Rows from block 5 of a small audio frame classifier, named by matrix and row number. Rows with one number belong to one neuron. Each number is 128 + 32 x the weight over its row's rms, rounded and kept within 0 to 255. All counts start at 0. Numbers have three digits each. After the name is the row's rms in percent of the matrix's.
After each neuron's rows are labels from the 100 clips, of 14976, where the neuron reaches its highest value: "responds to" is what is common among them. Only what is clearly more common there than usual is listed. The data: synthesized solo parts of chorales (CocoChorales).
# fc1: MLP up (model.blocks.5.mlp.fc1.weight, 640x320), inputs 107-213
# fc2: MLP down (model.blocks.5.mlp.fc2.weight, 320x640, transposed), outputs 107-213

fc1.553 093:110116147142151074142160110069153084104113119108113122029197084132148110155128067108121129136133106073076141111132106124155065143167135067118099128129206092070111173152195096156121145102147112152179145179121123131108158145168122158126120150174131100101143151115121116163148097116147106130139083141184143113079156045155149
fc2.553 097:116178112117150157121044050119165097094087129105081132193117144164120146145083106074155067073122161144149144098121121136095104113070147154124113133144098144141085145138175099124167144129122156118126095145088115130113160056123154098052163075123068195099110114188064116124130097145110111117083117184119088123164093145131119
responds to: note C5; note D5

fc1.548 092:134116087164089096117085168141151110162197176173144135171138094111126101106113085080085165159123196167145100093105102104180130146149114094134175101074139097069086222073137150098130107137077075130082078091182144167157137189141117151142152140140175088131116133094171108139136165099127104114125131177151141169173097100082140
fc2.548 085:116128098154164167105123136078110103059139112112121142108121131132055177120046142170139137112135147027163121153168113125139173152100098137095123108126132162093160072144132155147131148119110183091144182174106117160087107114127120079110121129095066109070145140139117128102129086125073098154194128168113124129104113188144137
responds to: note G3; bassoon; note A3; note F#3

fc1.354 099:120160106120181170187141121108184106102150087053174121102194065144191163180109162171158105174103131119165119136108092082129166158155078177171126125100128106126222086130208128059137145080101111151165125104094131138191164113142102115133099125124070177068091141141107149140197155092163136125167141115120154139115150101159152
fc2.354 098:161161157177108098086190120115164123156111112128066134131126104134151134195196082119144129110178116138117142127148053108156121148109163198138147079094147147074151157158109110121153142126145130109104145152143105130123125164095091123139194067142112165098056168136131123186148151107126100160082058131144076123159146145116095
responds to: note A#5; note G5; note A5; trumpet

fc1.96 100:095109160136120074117129114157117149101141125094103118176098179122103143135114133093184086127152119075165081167165116136103141119187055185152155145128134125107144125105127185125118112153113140122169143172093130090165138047094157093151136129180093156154156100106152137199101089150149134171116125160112137105102118170135156
fc2.96 090:141199114083146133071106087148093177106114124136088110116144113141104158140135122092098105127101117056130112113073102077177090075107082070122091121153146063131099090168060163159121163147155142092104095139177145168128080142156090137120088149110099115158127147149103100097117092101047086128142142141115142125172085164071115
responds to: note C4; note B3; cello; note A3

fc1.205 091:144138060111136083080139168140115126131119097158156148113155121117107152110119131162138147132186112059110111170122092156156058128168117088147141117154114100156130082133166166159104110157091154163088166138156147120125131132207185140121136169172156157122120093141154095139145069149083100091129110137150091137164164094167132
fc2.205 091:118118152191066147144129211145167113146161209136123082145157123182133127096113109160131133111184142125073090078083089132097175123154130160137103173158129121096125182112112157162098153150143126107121045089166160111104124070145145204115153078077127114177206165142108127123096105085112107156089161123108171096094143144119161
responds to: note F4; note E4

fc1.7 098:132124114125153072139105123094099089162163107084170087147098107153163115165176157108150175147114117093153119187107155093166131148182053186130135169189171080147143096070162159092096133104098126199118152148150126161157158129069087098157122129109062109113108122052141164122177119142156123143134115065095142043148067133164160
fc2.7 104:112162116069158102133084121123128065106085126155104113104136103105113142160131164143172108158084123067160194085151104097128128118094111116127147118087105056100156146153128118108092159129116151072135170124165133140081134107170174138152152119120101155110210097123130135150119157117202121093116100176081082190174119082125179
responds to: note C5; note D5; flute; note E5

fc1.234 096:151187082130075088110085127165123138064112168144097121125058170175110130175147125111111070129167092117114089160114166140081112135165152184159056132137069138119096116110126142127101134095130116165117132164126132147156103109069151085107128135143116081102165114097154095164116116103125135096137163108162147119061167158084141
fc2.234 100:147070114119167153115119096142116081113079146121109195119154135093052129088162197117059159113116129131122169115152175108131137146093131158107137192162148118045120155097124129141113142109105123172095100117130148127125118159121138102105092181128109184061128162109087076060087180195124144075150091130143102078129156117105153
responds to: note A2; tuba; note A3; note A#3

fc1.224 100:133130122077138099143117063075131159144111132181094140129077139134180106100201147120060156152097083153134149078159089186083109047188129151044147120069091108137126146133130095045150117127151113077129138143092133181154111148129181157060093169056084120161101065154095125126105178111126147184153138174147093114143062147092117
fc2.224 094:159184111144156149061111158149108095102105088088139140126118139126108121086079125214157078091104132176142101164139121068162137131058154104147070142135119144086113073161133120135106086144119141184152129136151172163089109111133101111070053057206107139111180148116149119098110099175093056097114156157110135124124112090093092
responds to: note D5; flute; note E5

fc1.415 095:103136161072172100136133119018126127137113076072136073118161149132138154147145130104129124115084144150091157173093106154133111109184058074137177125090157113096099103105106132072082101089131094099132144163158075118151162092123087095152096159117073092183082139158105063140146082109120099137101141141103127104058069107102134
fc2.415 104:127127114097188118147102115195103110129111173181111148147091097145165138129166121140091166155174150151170152122095158152167110104041131066083149102139117131070111098144121144100059079142123112177110155148134121125153077101092122105092185100162092166106174094154138128114114129117098146158153118130111131073100126163077133
responds to: note C4; note F4; clarinet; note B3

fc1.571 105:079088120097151174116104096126077156123107166107115139146091119180115155161135115102170169114095143106146091184144167113139189078095113129164164196125151093164114115087153075187099182176153140128118123158167129110105117131153092127126146138100182105070176146194126075131132147147146059143141120166092121144145137116097139
fc2.571 092:152108147074088205125163179124147124059194116166175140141128142070169114128144111130094101151125115115102169123142133144088147156000151104090138206108104136125178163115120146087110167134160105162092137155093054109128078121153110161168152165140150114124074114087095107062150101162115147082113113103185110065097094156102122
responds to: note C4; note C#4; tuba; instrument: clarinet

fc1.288 100:131097161125172184186115144176106107098091151083138123118171088136104141125088164160120160092109187148150056167101134032139081138169139113119164091069159135128127108136172153122141097092140105144093184188115111130189098076111114131161184081102150082124108122176093120165156151132099128183140142152139121147200063126150118
fc2.288 102:144138194158117142146141127138099174119050126121106113198136132121098125149142136140071096084135107056146132148160130137142117117069131111125157169147100135098115086121081100142082139125199122090103063084066181123180182121139075113186118135102109088152190129080090087070135109166109174121096161139137124150118077190110126
responds to: note D#5; flute; note C#5

fc1.508 100:081089068107049134155154098163147087132175134091128163117112112151124119083166093100086073105108108103097166088161136128086119142185109173084099134143106148097112148059138128043077135088130083123157142152159116100166134148024151162144117136167097128105176150125115077128102119126106103178026155164128149082154111144134145
fc2.508 111:153120132124170074107098097087144107086112182113116144141071125093088158119046143127178171168152120076141161137144130160190113133048155109119108125126098125108188118121161163073053136152091140135100096117093144118079151113104125155112175098136138160130113086122117142129114116102145190107147125168051179156162116068122181
responds to: note C4; note C#4; cello

fc1.212 092:103091131105161145132156124056146111113137100118136129076180132157075138113194091088066073131102112147114160118172135207089127123187123140158081210096151162110147153095148082110086073099089148165120162102102112159184151057110127050189179164087090174135150136111129088130125131076098132125112149134128107153150124122155116
fc2.212 092:140112069111085121167117043121156086125124110145140186111112116140096144106124118135109161101156164106161129090157139163117052167065168167121161154111154096128090086170158155103086130161126137092164119140179109088060118132144101138084141174129147140135152100071151150083104174148138143106153089125111136102117091100149138
responds to: note G#4; note F#4; note A4; instrument: viola

fc1.338 112:177096150163110179105138091137108132125100096050129164091113084140127132111089162159104085109120133128122102122131132161086107084145083122095153081098164138090088089141144172128077112150153126131134138141169096102124078109106130095130091175174135097166103138125121105114140114118114107136170136116094159132179066065198146
fc2.338 108:112124121145141143080098146131119164105125146175067123082164152117185121074134084104095127093143113075151119086175078132153182134067131076130147107101059119096107116120110138112108128118114121126194144226162170135135126142146145163174162079158043113117171120133102130098104125112078105130071111170126153170139159160033151
responds to: bassoon; note G#3; note A4; note F#3

fc1.134 087:160117160121089111169050120129135128146151195116170137066092111132154074159149098106124125082169104123181180084095103105141140118198106122099076201143077069082141156122099122067126127103140114137153163112092137117125115152140137178139165177152141144082137105155120071124161159085080096123170093121120087102099153081074114
fc2.134 085:116096101131180093098142106104165155143111147108084128164129130161084149062102107105125064125158156094145124094150186142139132133047073207122145092208125137139096081058150143155149180122143184065127125148151136180099101120105116173117184137156153060070146141131119151057125092143149071126105113110183092143163110122152130
responds to: note A5; note G5; violin; note F#5

fc1.59 097:105148132169106129136061165165099147152140178059160079092143135164091103138148169159112187113148150123147162084162096113133119124175085110107044123147079117182150116126145110089065155146131119157158158102109119129144135145142146144156111144126104142143133135094129117185104172075043163168090130159199133156093142138156187
fc2.59 095:152162167149114151148118136067074111078105151083098141098108073095116139128112099143131126128115142153057100138089108057135135114017121156108146196138136133155138084096167133203088154152178144133143093185170136112095141158142144128137104080128133146162150128115122115065135124135168110117167111081064158137184111104166109
responds to: note G#4; note F#5; note F#4; note D#5

fc1.311 097:125146085177176130139165095095127153100156104102141183121140144143094108185096072154078106109134141092140107134120132143087130192163074146172162129072146106127112081156113102119114070123155109098184111082102086081084122067104092155092103139158105152157068168113150120084187092039125146161132105146136124135141125128147155
fc2.311 102:177141179197107114092121093114100079141119195143074163126205105139149162124098142194143112163083131138111106057123106065130147118094119144106123127133082146124096116146160130179150198151093141145170177156151099129106116139124124159055141050120061169086145101116072152149063102147148125135114145136031166158120192132076103
responds to: note A#5; note A5; note G5; note G#5

fc1.414 090:129132121120188120189115136077129085143150115095152122145197071141159115099124152124074127199080094159156131073133150103108148072181134153157134193060150113065152104180094121115132105106086149113195133141157096177177138132167139112196091130118162176078086094113104144105124117138120114102183099208143149145171148095102074
fc2.414 091:078156136110071087151159095140158152127080170082086123120147143152135015161132126103179114103187134102105082141081101130110055132115128171110173074134151165128099129098129107094162098132119095150092122166129141108109134132085108121132120113099093133089125206146164078170140108146160121200099107120091072140082134153140116
responds to: note A#5; note A5; note G5; flute

fc1.557 098:154079110145126035140098129159142158096124139158105175168159121145147120140209158137133123143106106112115151140093172146099130135169163114164112137089154100134108116106119170130149135136108141160147140093158048158174107107102112090129102123172116121103108153033119072130160111151092084095194117095108103120163086167158122
fc2.557 094:123134095110094099130089118081139095106106148117194105111113100107134089118127129124137119114181105093108086167094101083133075184087101136091181187073140096092085166129115150092144130158159096072152181108100157141099082138122090070093123120132154117082207069092122151125123116076184146139136174093146140137083119141115091
responds to: note F3; note C4; cello; note G3

fc1.291 102:133116110120110116193076161072121177090081125137139142163143194172140116069140153135037170156153117168120064183157143118081193115176169107086153129153122136052160125118174137138123149133133061163157162158162140151109076137110116113090162145097094082149155102087149101112103171160115142066154182127180196112111173130188151
fc2.291 111:117120129105156110122110066190105108104135108130105151088096105145133125150209168150147097117086098168096129183154125164174132117202120134124106125098115104177169164118172146119128099070107147100056119110045079102097121175130148074122140078112159130079123100089077088071158151113147099114116105154122080136116143099106155
responds to: note A2; bassoon; note G#3; note A3

fc1.178 095:126206160166152085082054127120066173188076143167178104146124122091128123124137099096083095179134206124101135170149146123135079204171125174091154126091108138139158129119186141119127133045086102101064140156129115111095178103111151145144186110140124120126163117067115148110156094123100082214121121159109160087143130071136111
fc2.178 093:151134115122079150119167125102156136127172144168133143111140052172118164101099137150141111096156128169200124063107162104133119095070087140141119125111113145137095146117196153155106125159101114111148114142140134155105173103154089092116084070164133165106157099166064151099104142113125081170176142183102097145134184059111153
responds to: note B3; note D4; note C#4; note A3

fc1.43 097:112133132126112121176107135182090131114199156103074139113145099070095146122140143149117152146104148150198160079088154089179135103158167106181163115098196126104151097109094210056081102122132106188098180145140139096152162112126124132185081140142122098151108094141107159119162094117093126136175119137063178158155111107140098
fc2.43 104:142150141181147084139070145121172174131105141124112156112153131176114125172114150152071124080136112157107174148111141123141112155077152174140165198154109128104073082045105094170167168118122168151127084140096144130162139147083155121215138169124071082135137148131141133082176166110084135149055163130115140121092176195105104
responds to: note C#5; note B4; note A4; violin

fc1.564 110:137157219164099111151133087125115157125131158081196121132078164124113100126122094087063141123138088157156098123108184088117113121157152146115183138098134117115115134208175059112162194204142127154124150216160174099133142191103133190154137145106122114082117173170068085108166094168132104164125104167081166137154154144107121
fc2.564 102:111167091125124134112142128104121143109134134168142123173062144132149132106143135084089093098108219177161159125147146174119141144145154042061138166049168169193107090090121126149110163146162137152133111131163104140153168085176143109148094113161117151189089126112162179080142169136117151084116163118169098186164157165101165
responds to: note C5

fc1.24 107:150181149097146148147130152100051066134154150105139117130124124168132095160181064050148114143129165179151117111081108148199108097197089115173117087174121129103083151142102115069084093121080096128087090114124090122119108116140114162122126107163044132101088150139147127143114147095143145076116160166153074131047152134101085
fc2.24 099:162099121138146075117118114162167155132101173130161121132152122107088146198088138138124101153142159153148121091158156159123202118116097142133142156109184129105096050106134133146073138189140185125140098189130188162126147128145087118087136100118133178108077122130138081105104105076123121131182130128122096111088154152149135
responds to: bassoon; note A3; note G3; note B3

fc1.575 094:095106154148174126096172133141169104148114090117128128183136145099124091192189114136197110119155150079098128206177129108140074163126112066160098186178102148163092111191093092119166125117103184180127177149119105172142155092086097130191137109144131146124144142134151137142205091138100104145182078113141102075142116096141148
fc2.575 097:140131136132173095107088129096123092096053117150133099128123113142099131133100152145124137210112080110134058080152077130139135161082073100134173144125141126137075113083084151078074146165114131148159144040174063053166112070164072186090171084179111132200185108166080154127113081148140133132159165132082136124119133140095113
responds to: note G3; cello; note C4

fc1.102 096:040142148093085142086099163080052145169122123131164131174100184168028145155094181200062172140084146107116117119134194116118123160184076132127097141130133138154166152108137154105132101138084184086160104139166132137131160122098184130126153124168064183128158083157128164172122149101088127167132196144142123152190136134092083
fc2.102 096:180132128129153151110156129162084089118101159095102169140122127105149133118141112100161108150109100146096088167169086065120140143134106117160190136133098192065100111134105123143128080119177116133079179145116062116126190121120103166165122097109068086138110118083155087111150164100129104156124104137100157154105166156137133
responds to: note D#5; note C#5

fc1.161 099:161112110155169114111103133107143118088094145142185097118142097186135132111167168128170114179113102118125050156107098129099103163142079150114120200158151117112173114135167117048122065101075180169084142116159164104195122123057112083182078059154087106147113128095163095159129163137146063144096101087165120141155125115146165
fc2.161 109:084166112114166155117122114135098123123083091149072156111099114073113106133086147129150108123182084079125149060185055073124134140094090110123188157094162133093108163096119171118053177085140142091105115128100160120151125103134104128078119145172154180144157104149089123144127165138129094105151119107084129162084170035127144
responds to: note F3; note C4; cello; note G3

fc1.536 094:132102119176116144084101147156126105087127064161148115116192116123122177119093120151122141131122148080183141139136097128152188113155203116100100154093135163130101083101143114150168131062095146124161129098097139149116157138122168063096110131095092173130127064100162059132154135076129084107124071109119083189140097120124128
fc2.536 088:119172136175137085115147129150096123157109140146089154107081108131116079129145107084104154157130079154120103159132141112133113128210122139123151121136139185112194145151113118092081073167158118122114129087142127071108177128137148130151110117160165110129119164101109153141128108137143130132148181189129086144130187165092146
responds to: note A#5; note G5; note A5; trumpet

fc1.398 093:105143159110120142135137140183066094170138081152124146118098170105110100172113165087186127142091094053128190146101093158151118125137124133125167129112154121082148108118163167098117089156142151117150148095106107160097102116165114134137111113192150140144090127136091142173142121162193133084149045104161123139114143158099107
fc2.398 100:156180154100157085192181074098146156085094136129065124129137145125138142129089113130120180103133118080169051098110077175099114136134060092131062188114124176142112132107061154128139145181138100135106147088094127136126124117140085088069144105100130134134123127171116105140108123083096167175154156156131128140081109132165144
responds to: note F3; note F#3; tuba; instrument: cello

fc1.158 096:115070140192090135075119144146130102103202133112103173135222127195101140117112143162139122102144108189103137144157167131111145139152183169108191131140166106103112160117176165089130149103104110164118121147152106066084159110143162126088054164100100129094163164101163161142185101151131114124157128119089133148117074107176120
fc2.158 111:151105090137140111161138159134164142100134167162163147111133129099136144026089139130138078113118126088086082169129142092114112154043090120133101133151136148093128069135136140179123141083065159144131115114135081118109153078153149138115134084100086086141142128096103172099128133167130114190121125085128142172140181135123116
responds to: note B3; note A3; note C#4; viola

fc1.81 106:080101115088101114120159080129053118147164083078111106139126128166109092087131100117110126143122161167108109075093075112115155157187080191126122150119140138106132075153132159076133040116114080172179169118110132090131091145142155088201112126106127075133147047095147112090146173174153121131135118109171171096183141061155129
fc2.81 109:085152119198152097102159163118173102163165080107121129113072095155121096124131078119107140128154113106126183088128137152091093127072150183098132168114131059101063125129090167083130065140123154128101140130135127152141146144141143147140152092107061121117128145146125112134090149221111111138159092161152146180131105055131192
responds to: note C5; note A#4; note C#5; instrument: violin

fc1.335 102:075137165156090088076110162072117184119132092110189159138140161152125157179099143179086116128128115163115204075126153152065129223238135132138120105116161189181143162082151142127120104087085144080164110139103202123153131064125070148127190092139111157120135168105089091140145081110141117166138128149131084149052119155110117
fc2.335 092:165153099128167146116114113143099124168107174168100133118128111188111143080095110127117114143144155102136074159154153028173118089044097124112115119120151130052084085122164120122175161129116147097125111098161115153101108106153108090037110094148115104102107126113183103122159145173197135108145107065119173104168128103201125
responds to: note B3; note A#3; note B4; bassoon

fc1.1 100:100122123143136148160105151129179130190155159091135116113207139186081166168184088183172109171105087089130150151087108094097126141168173054173015180155111112132131159152176142160117173072176097143136156148136095124131070109129108104145097113137105118095198177123109119173117103134108144144088074112109099121131121150143162
fc2.1 090:146117140099155120129132084125122094109085116112110078112073047069170151178159157113112093122148158138160080067092133117108120152141113096089121142116088129156163142160097103144122185171097098152189137111114107135084164147149173166128144136113133170110079076107114074107086122111189099110150168111072164188075076100151128
responds to: note G3; note F#3; note C3

fc1.341 100:111126115144132109166111165156077120126114080186161161107150077121076133037148136123125214137093117114211092133190134142145150157149134161143142063097102148113132122141113172092149073050089096084114168117114146104177151131115138154138151165144124092120158105124148144089083118045117102117163137092156106135168118078119064
fc2.341 090:125102125144130156111173067135148083132137083157083100172140162158082128067102190165115103147130186153106147100098173142159070117148058140128146175161102152130126080149127147171062136159086209069089127122110145144089129098145087079144086035114118160083125151125120109159143155159148118178199131129154155109137119090137166
responds to: note B3; note C#4; bassoon; note D4

fc1.442 094:144176076085080141164097134172138138155178157058170127105170162120113180147144083136190141117100162117163167139156141092142081110129128162142065062157141149098116133170128137096131111096130173158117126093108062139117080139125099180116161128113137165125162198147137151105092114149136123065126113105141143131102122096122119
fc2.442 088:177141143151124124133097151112114147124148072108153136105146154138128090161172194131080077136090123202125098159149180100126154081138139096182125181114158125149146117142194110166099173125156099162113107167152104164123156101077127096149104143095079107087114124116127072101122127115137047151142110116106138071107046188087105
responds to: note C#5; note B4; oboe

fc1.202 094:173105077099145110184124125069121108142155124188142104146111097169205141068104101156157081115154159183093061153133129133180138110146090138092190153119117077145167170122079160125073192162115090192123113121145148166157160149119146147076118093155188086138125144080156160145162188067127123082093119127154111087157075119137142
fc2.202 096:145107143163187180066138144134188083090107164090125157128164092085123126124124102176141167133148101080196132095143100151168102165067141038063121075101119093061136091116148131109137098066126153160176108130101125136144135117127118089142169133155155171101179167079126146120129157132115125147139113142118201084113147108063106
responds to: note A5; note G5; violin; note F5

fc1.325 093:134137058097107067163145146073124093131170105117116129138172078192122118107124173159120116111119138117141125111118138141102172145236125128201115136093101116126124087160103119040137136116097104124098177156141074156164154126109121103054081121149150109118100149181125153111194096111165082118136097110171122131146095113166072
fc2.325 089:127144112145135102096084130138135103180120104118135105107186124157138114106146131153135127098147128129127099162165115108172174078109172121135113100117113114083106165141133157144117096081106141103155139129072126095127103137150127167074141026104136086112172074132136135090111132085087133187155128102013169099126164126132087
responds to: note A#5; note G#5; trumpet; instrument: flute

fc1.153 099:182130147131089162132183124106113158158147109096176060121084057191147117121088195132165159120107129111113170157123119175097135129179104164134190153130173176138078092134119151174157101099107154113156171103097099071112149119110091095119147148106111173155107097130132132116116152104149090178141184168158106131196123085176081
fc2.153 096:156117100076148196087074147132093090169089152172114131128178168146163113111163106078141111116146129107101126135141129067153142088047138138129134128129091147092081127113118155134093134120133087101155130173184158176121127145136136165097094081184064121111162170121121113168116114152059086057164128158077141110084071159106175
responds to: note C5; note B4; note A4; oboe

fc1.609 106:180205108137070099220128148084121086176174139159140108097120172186141182132076108191098132119150126120127142118129126074092069129165125113141197159118058161192101111122136110109134145156082102142117131173037110111107085169090111174110131138071096097099092122141115136149088178099111113163124137133090132145160152091130066
fc2.609 102:095101112142145096072120074175093168135075104140136137103085111144157141093157102130111126122125160176160162177096188134093156136137117110112112081138164117160169116148156189092123197102118129115098179130098149139131206133116108090112097105129148102120125112091115171125185162134175101092125204133169131135094135145083122
responds to: note F4; note A#3

fc1.184 105:124134135116097156119095136125155099151094145133110166115119109122128133143132117169154104109142110112140133073071130077131126189147131158100108142158111207168143136123153124133142165102137151144068107074104150199133134172115119129114125092144144168128191200191101071136140134157113122144144104114144122186117127120155152
fc2.184 086:129213099117149105149138153102139221153128133200122109118141170166099152090111104152164131157163128205132119125127140064089130137100173147144122055147125131132132222113146114156157151185178161108105137114130152109144136166133165103114087177117122143093113175137190087151155096135150100144085117073157151170164135159186135
responds to: note G#4; note B3; note F#4

fc1.63 095:068137161097071161099201174146063135082204102117098093163107162169090123125130126132130105062080135129160109098160102114098085119132119136141084168171116127108152113130099157077129121136132142085149071084095138114117073133123152094122148136106103146133153123094151150090123128139122116072131120119174105070097117126104082
fc2.63 091:122148161147152147132078156053128079175165123157103147159119149149103106125147109077154094154195152139132132119109056146145114065028094137119126167176125059103134164194124120124123137181152111129163132146124178174125127186094121114117149095087112126099118141095068077148101127175116138129160103134119115163155152092189161
responds to: note C5; violin; note A#4

fc1.164 098:115095096120113106084089147137103102054117148103175160132155141168088091118148170136115120082142120087068144205164142153160067108144143086084096137146091101119121110105091158151090148123110098143062199117135117136063132122082153130155163157097096159162132125127150131137146127127071090126119197113136157101164072100183159
fc2.164 099:123140110118117109127116138116144138149115173128145113150146198135138119101182104146163164126187148090152090060082128011156178142048099163190147124164120086093044111107128138152061120068103105100120059133140125142061116082092138130141184121127130090124152110111074074130120143162172111123180113035122146118137124113107124
responds to: note G#4; note A#4; note D#4; viola

fc1.581 096:119090139102082103127101068082114160158073131127200163125161136150082090094171062165151146136128196096122127138126179102181106101150066064102074154053142072120141147104127156103115117141131168050140143101125131183173149123084124102122182135115104082163165175045148173156074126140070080154138120072115111122160087119106173
fc2.581 091:088108051147196102073166156132109081121135132132175153137189153174092150075174169118132111092105125149147120141134157064131147137205147130061129068121112110113169175113100137166129131140154120092096126145138135094123121133102138116122078099178130109097118186183076097106194150094187074100160175161067129115166165165163111
responds to: note D#5; flute; note C#3

fc1.488 107:097130110105130150132069149138076219146120141132149068144149106097156128144119144102126108189168148070113103177191138105124141157147143130154161134168164148135125159125148131144163104122137137120131116115129158124139121113047171106114145151123113155087110109146120110097154154154115140107110090148106126150150137151129104
fc2.488 093:162134101133140114180125203104154129137128136132123150171135104118070085130167158132189144150079147108131122142126073069180126147200136110095123112050104160129114197117125106162109066157137115166111142098183082110106111154131100115175122111155115153097147142120145127070161109140085161195087172086133143098099160119187178
responds to: note F4; note E4; note F#4; viola

fc1.84 098:137146158192087112097166123077149107117129153120104091127170148134072122121175109162184087107115125110110150083131075102108100147154113130047059157117167158098151127147125130103134113172087153110152136095127146120085136177149144147081137150149192131076103076104112115115118123190046078154118154178185119200138151095155058
fc2.84 095:120076154117111167191116188119147126099119091111148114122132165161175141130101080071075204173154120141100097094145145117137132120154095090106106105169101204172131089134091136178109142105191185126107131092132073106148147111153063173166108116153143081130169125154177117165137168138107139099136112128092130088099134084135152
responds to: note G#4; note F#4; clarinet

fc1.149 101:141075092097090158079137089070159094063087142101160114161174157122108132155136086170128136129133162092118099158141147121143103142180102122054161091182128141089142100079113118080154111124120130159115193147101088145169114084078123086082118175161051176185130170154100139133129071102183146127109080115156113112040077139109142
fc2.149 108:172112105133157129159066129141057122140116130181088089117103144177111126159070177107116109129138086081124046105101095151143143120056090100123088118097149116150136106118112138189059138161124115153216154141143051142157165101174114197069182085138110175128168127155133145138071068171117124127127122119116144127135165188103128
responds to: note G3; cello; note D3; note A3

fc1.121 101:045138103087165134118149137144152095157088174112124103162055118096124098127089136102114136154086148076183152161139130097202178111142109169134091164121195127091128170145173153115092116118134142164082159157147079157144145064190096168215080099105145090086151130169147073094167122132187129092174175108077155122210146109078150
fc2.121 099:139146127062093192114097151125126167126166152100114099090155115162130145146159149122089107142158133100167170107112110149104082098021156134136188151134080090115081102110081121136126160154182114091130096134149160099101137143202108141150134159163086121109097118098181123043171165104098113106147110114183112061134069178108186
responds to: note C4; note C#4; note G3; bassoon

fc1.308 101:101135105155139178131121093130132145156123143105121118148163152127166149118161115118146128125156073149119113080093059113121129137104172133123162196092088124106132095120199140142146156139131118134204118138099108198080122171105071178121144174127149208115139189203105156157126163120129060110177082131215109152169150103134125
fc2.308 103:144178159149116148169152138135114102058157046159084155181069165148159103159116113187142111145130086113125099134101144095110089125187144117086158099132140159217118126116126128152152181113123151149100109089152123128114167145120124040116074098128151121142126139156148118155147134093082118120114185113183135156144139152119084
responds to: note G#4; note A#4; note D#4; note F#4

fc1.137 107:148122099126085130062204094116111150161128087089066117102129084141111172096150084172108120117156118138080125070080099128144131128198141121112152149112128116102114086153065152062132148165112141184161143101133075089171077185128136076138108148098146051117127078137138099135159132135102077133075098064130115119133151119111106
fc2.137 112:087107080185172076086160109096120084099149133113135147094118100123170102105131125093087116107190182128115121110128133125096089158085110147065131150116126062090100105134039138131077096069101112168078105092104162087189101118161165124182147148089076159098142139089161113108183144122067151107105087133171115152107128059111157
responds to: note C5; note A#4; violin; oboe

fc1.429 100:152132086158129121159105100076141149096096146156139147125147143129084097138143140126138143086145137136075152106106090139139131137198060089112144202117131175097092096163120115091074165119094136171110190180191139076139154141148102110143084132156140104142090128115123097099108109069074117163130096068139165115136113065129089
fc2.429 112:083130083141177152095099101173147132112096120116118112123138062131154170056123155151130140116162099124194083095139073135133158156027151085129098133101147153092062114073123140084138065041112148153122088189173133114131083106117148144132189073128083151114156069148125140104147091156048108095127150098086089090164148144105177
responds to: bassoon; note G#3; note G3; note F#3

fc1.368 105:127141105124162126153118117128154110175085164170135087134131057148151071120123126122099162127111169170106135162151207116085174098160082110099082128097090163095144142098142133149114120116134163153140067125190130158154076133125127118135137115154087058196168185124158088109065136137115151106148158111145172106137170106128112
fc2.368 105:148135083095103113142148108143093066104162084164129149107137163096108165145160158108065098099123135082099096118149076152193092125207162140075129129156074090134112130082112098121152103080173120092126128224116072192079115116157165142068130129105085144128101094138055171141108125140134134167092120203116146141079161165100147
responds to: note C4; trombone; tuba; note G3

fc1.447 101:110136159072107150172076139149138146123155083150099092145156109133115120096134193127164155091076138126127119111081132108162076131122139143147150097089183147071121111116163159133149069118072129178079139081127104124188070120050119056173114131037154108096122085130174117146138099163134050143152113105133094129139063055140180
fc2.447 103:128099150102138154117093080089160084137090122164092173186113095056136181114175122112105140162124131134105095116133132090102088129075146121082141175154130085088173125110092202121064140103152168129135112099120103096130164093192140162176175113082083140117162153078142150188147119117184100160190110167130119174110139085153192
responds to: note F3; tuba; note A#3; note D#3

fc1.52 092:170134140099141162129063108190127122111083096137102149085088077099129106150143159131061165157098141116165138116092142127108078051205136093138049179112110109078114104123136092135160135150132129174117129142126049189145132089185148095081048168123148133141122147143127177163106183108117130084178107179165137155114144088146128
fc2.52 098:189141133176099082176145082174225144107136075129101133126107161154165123131156117075139155096137096111172137110154078106149172160183161201160155141157134117151116110111130098106116115154134107115132131131159151117118143130083076121144101166108104105197122101128203113151103197118105171103125078157141100151088108084193115
responds to: note G3; note D3; bassoon; tuba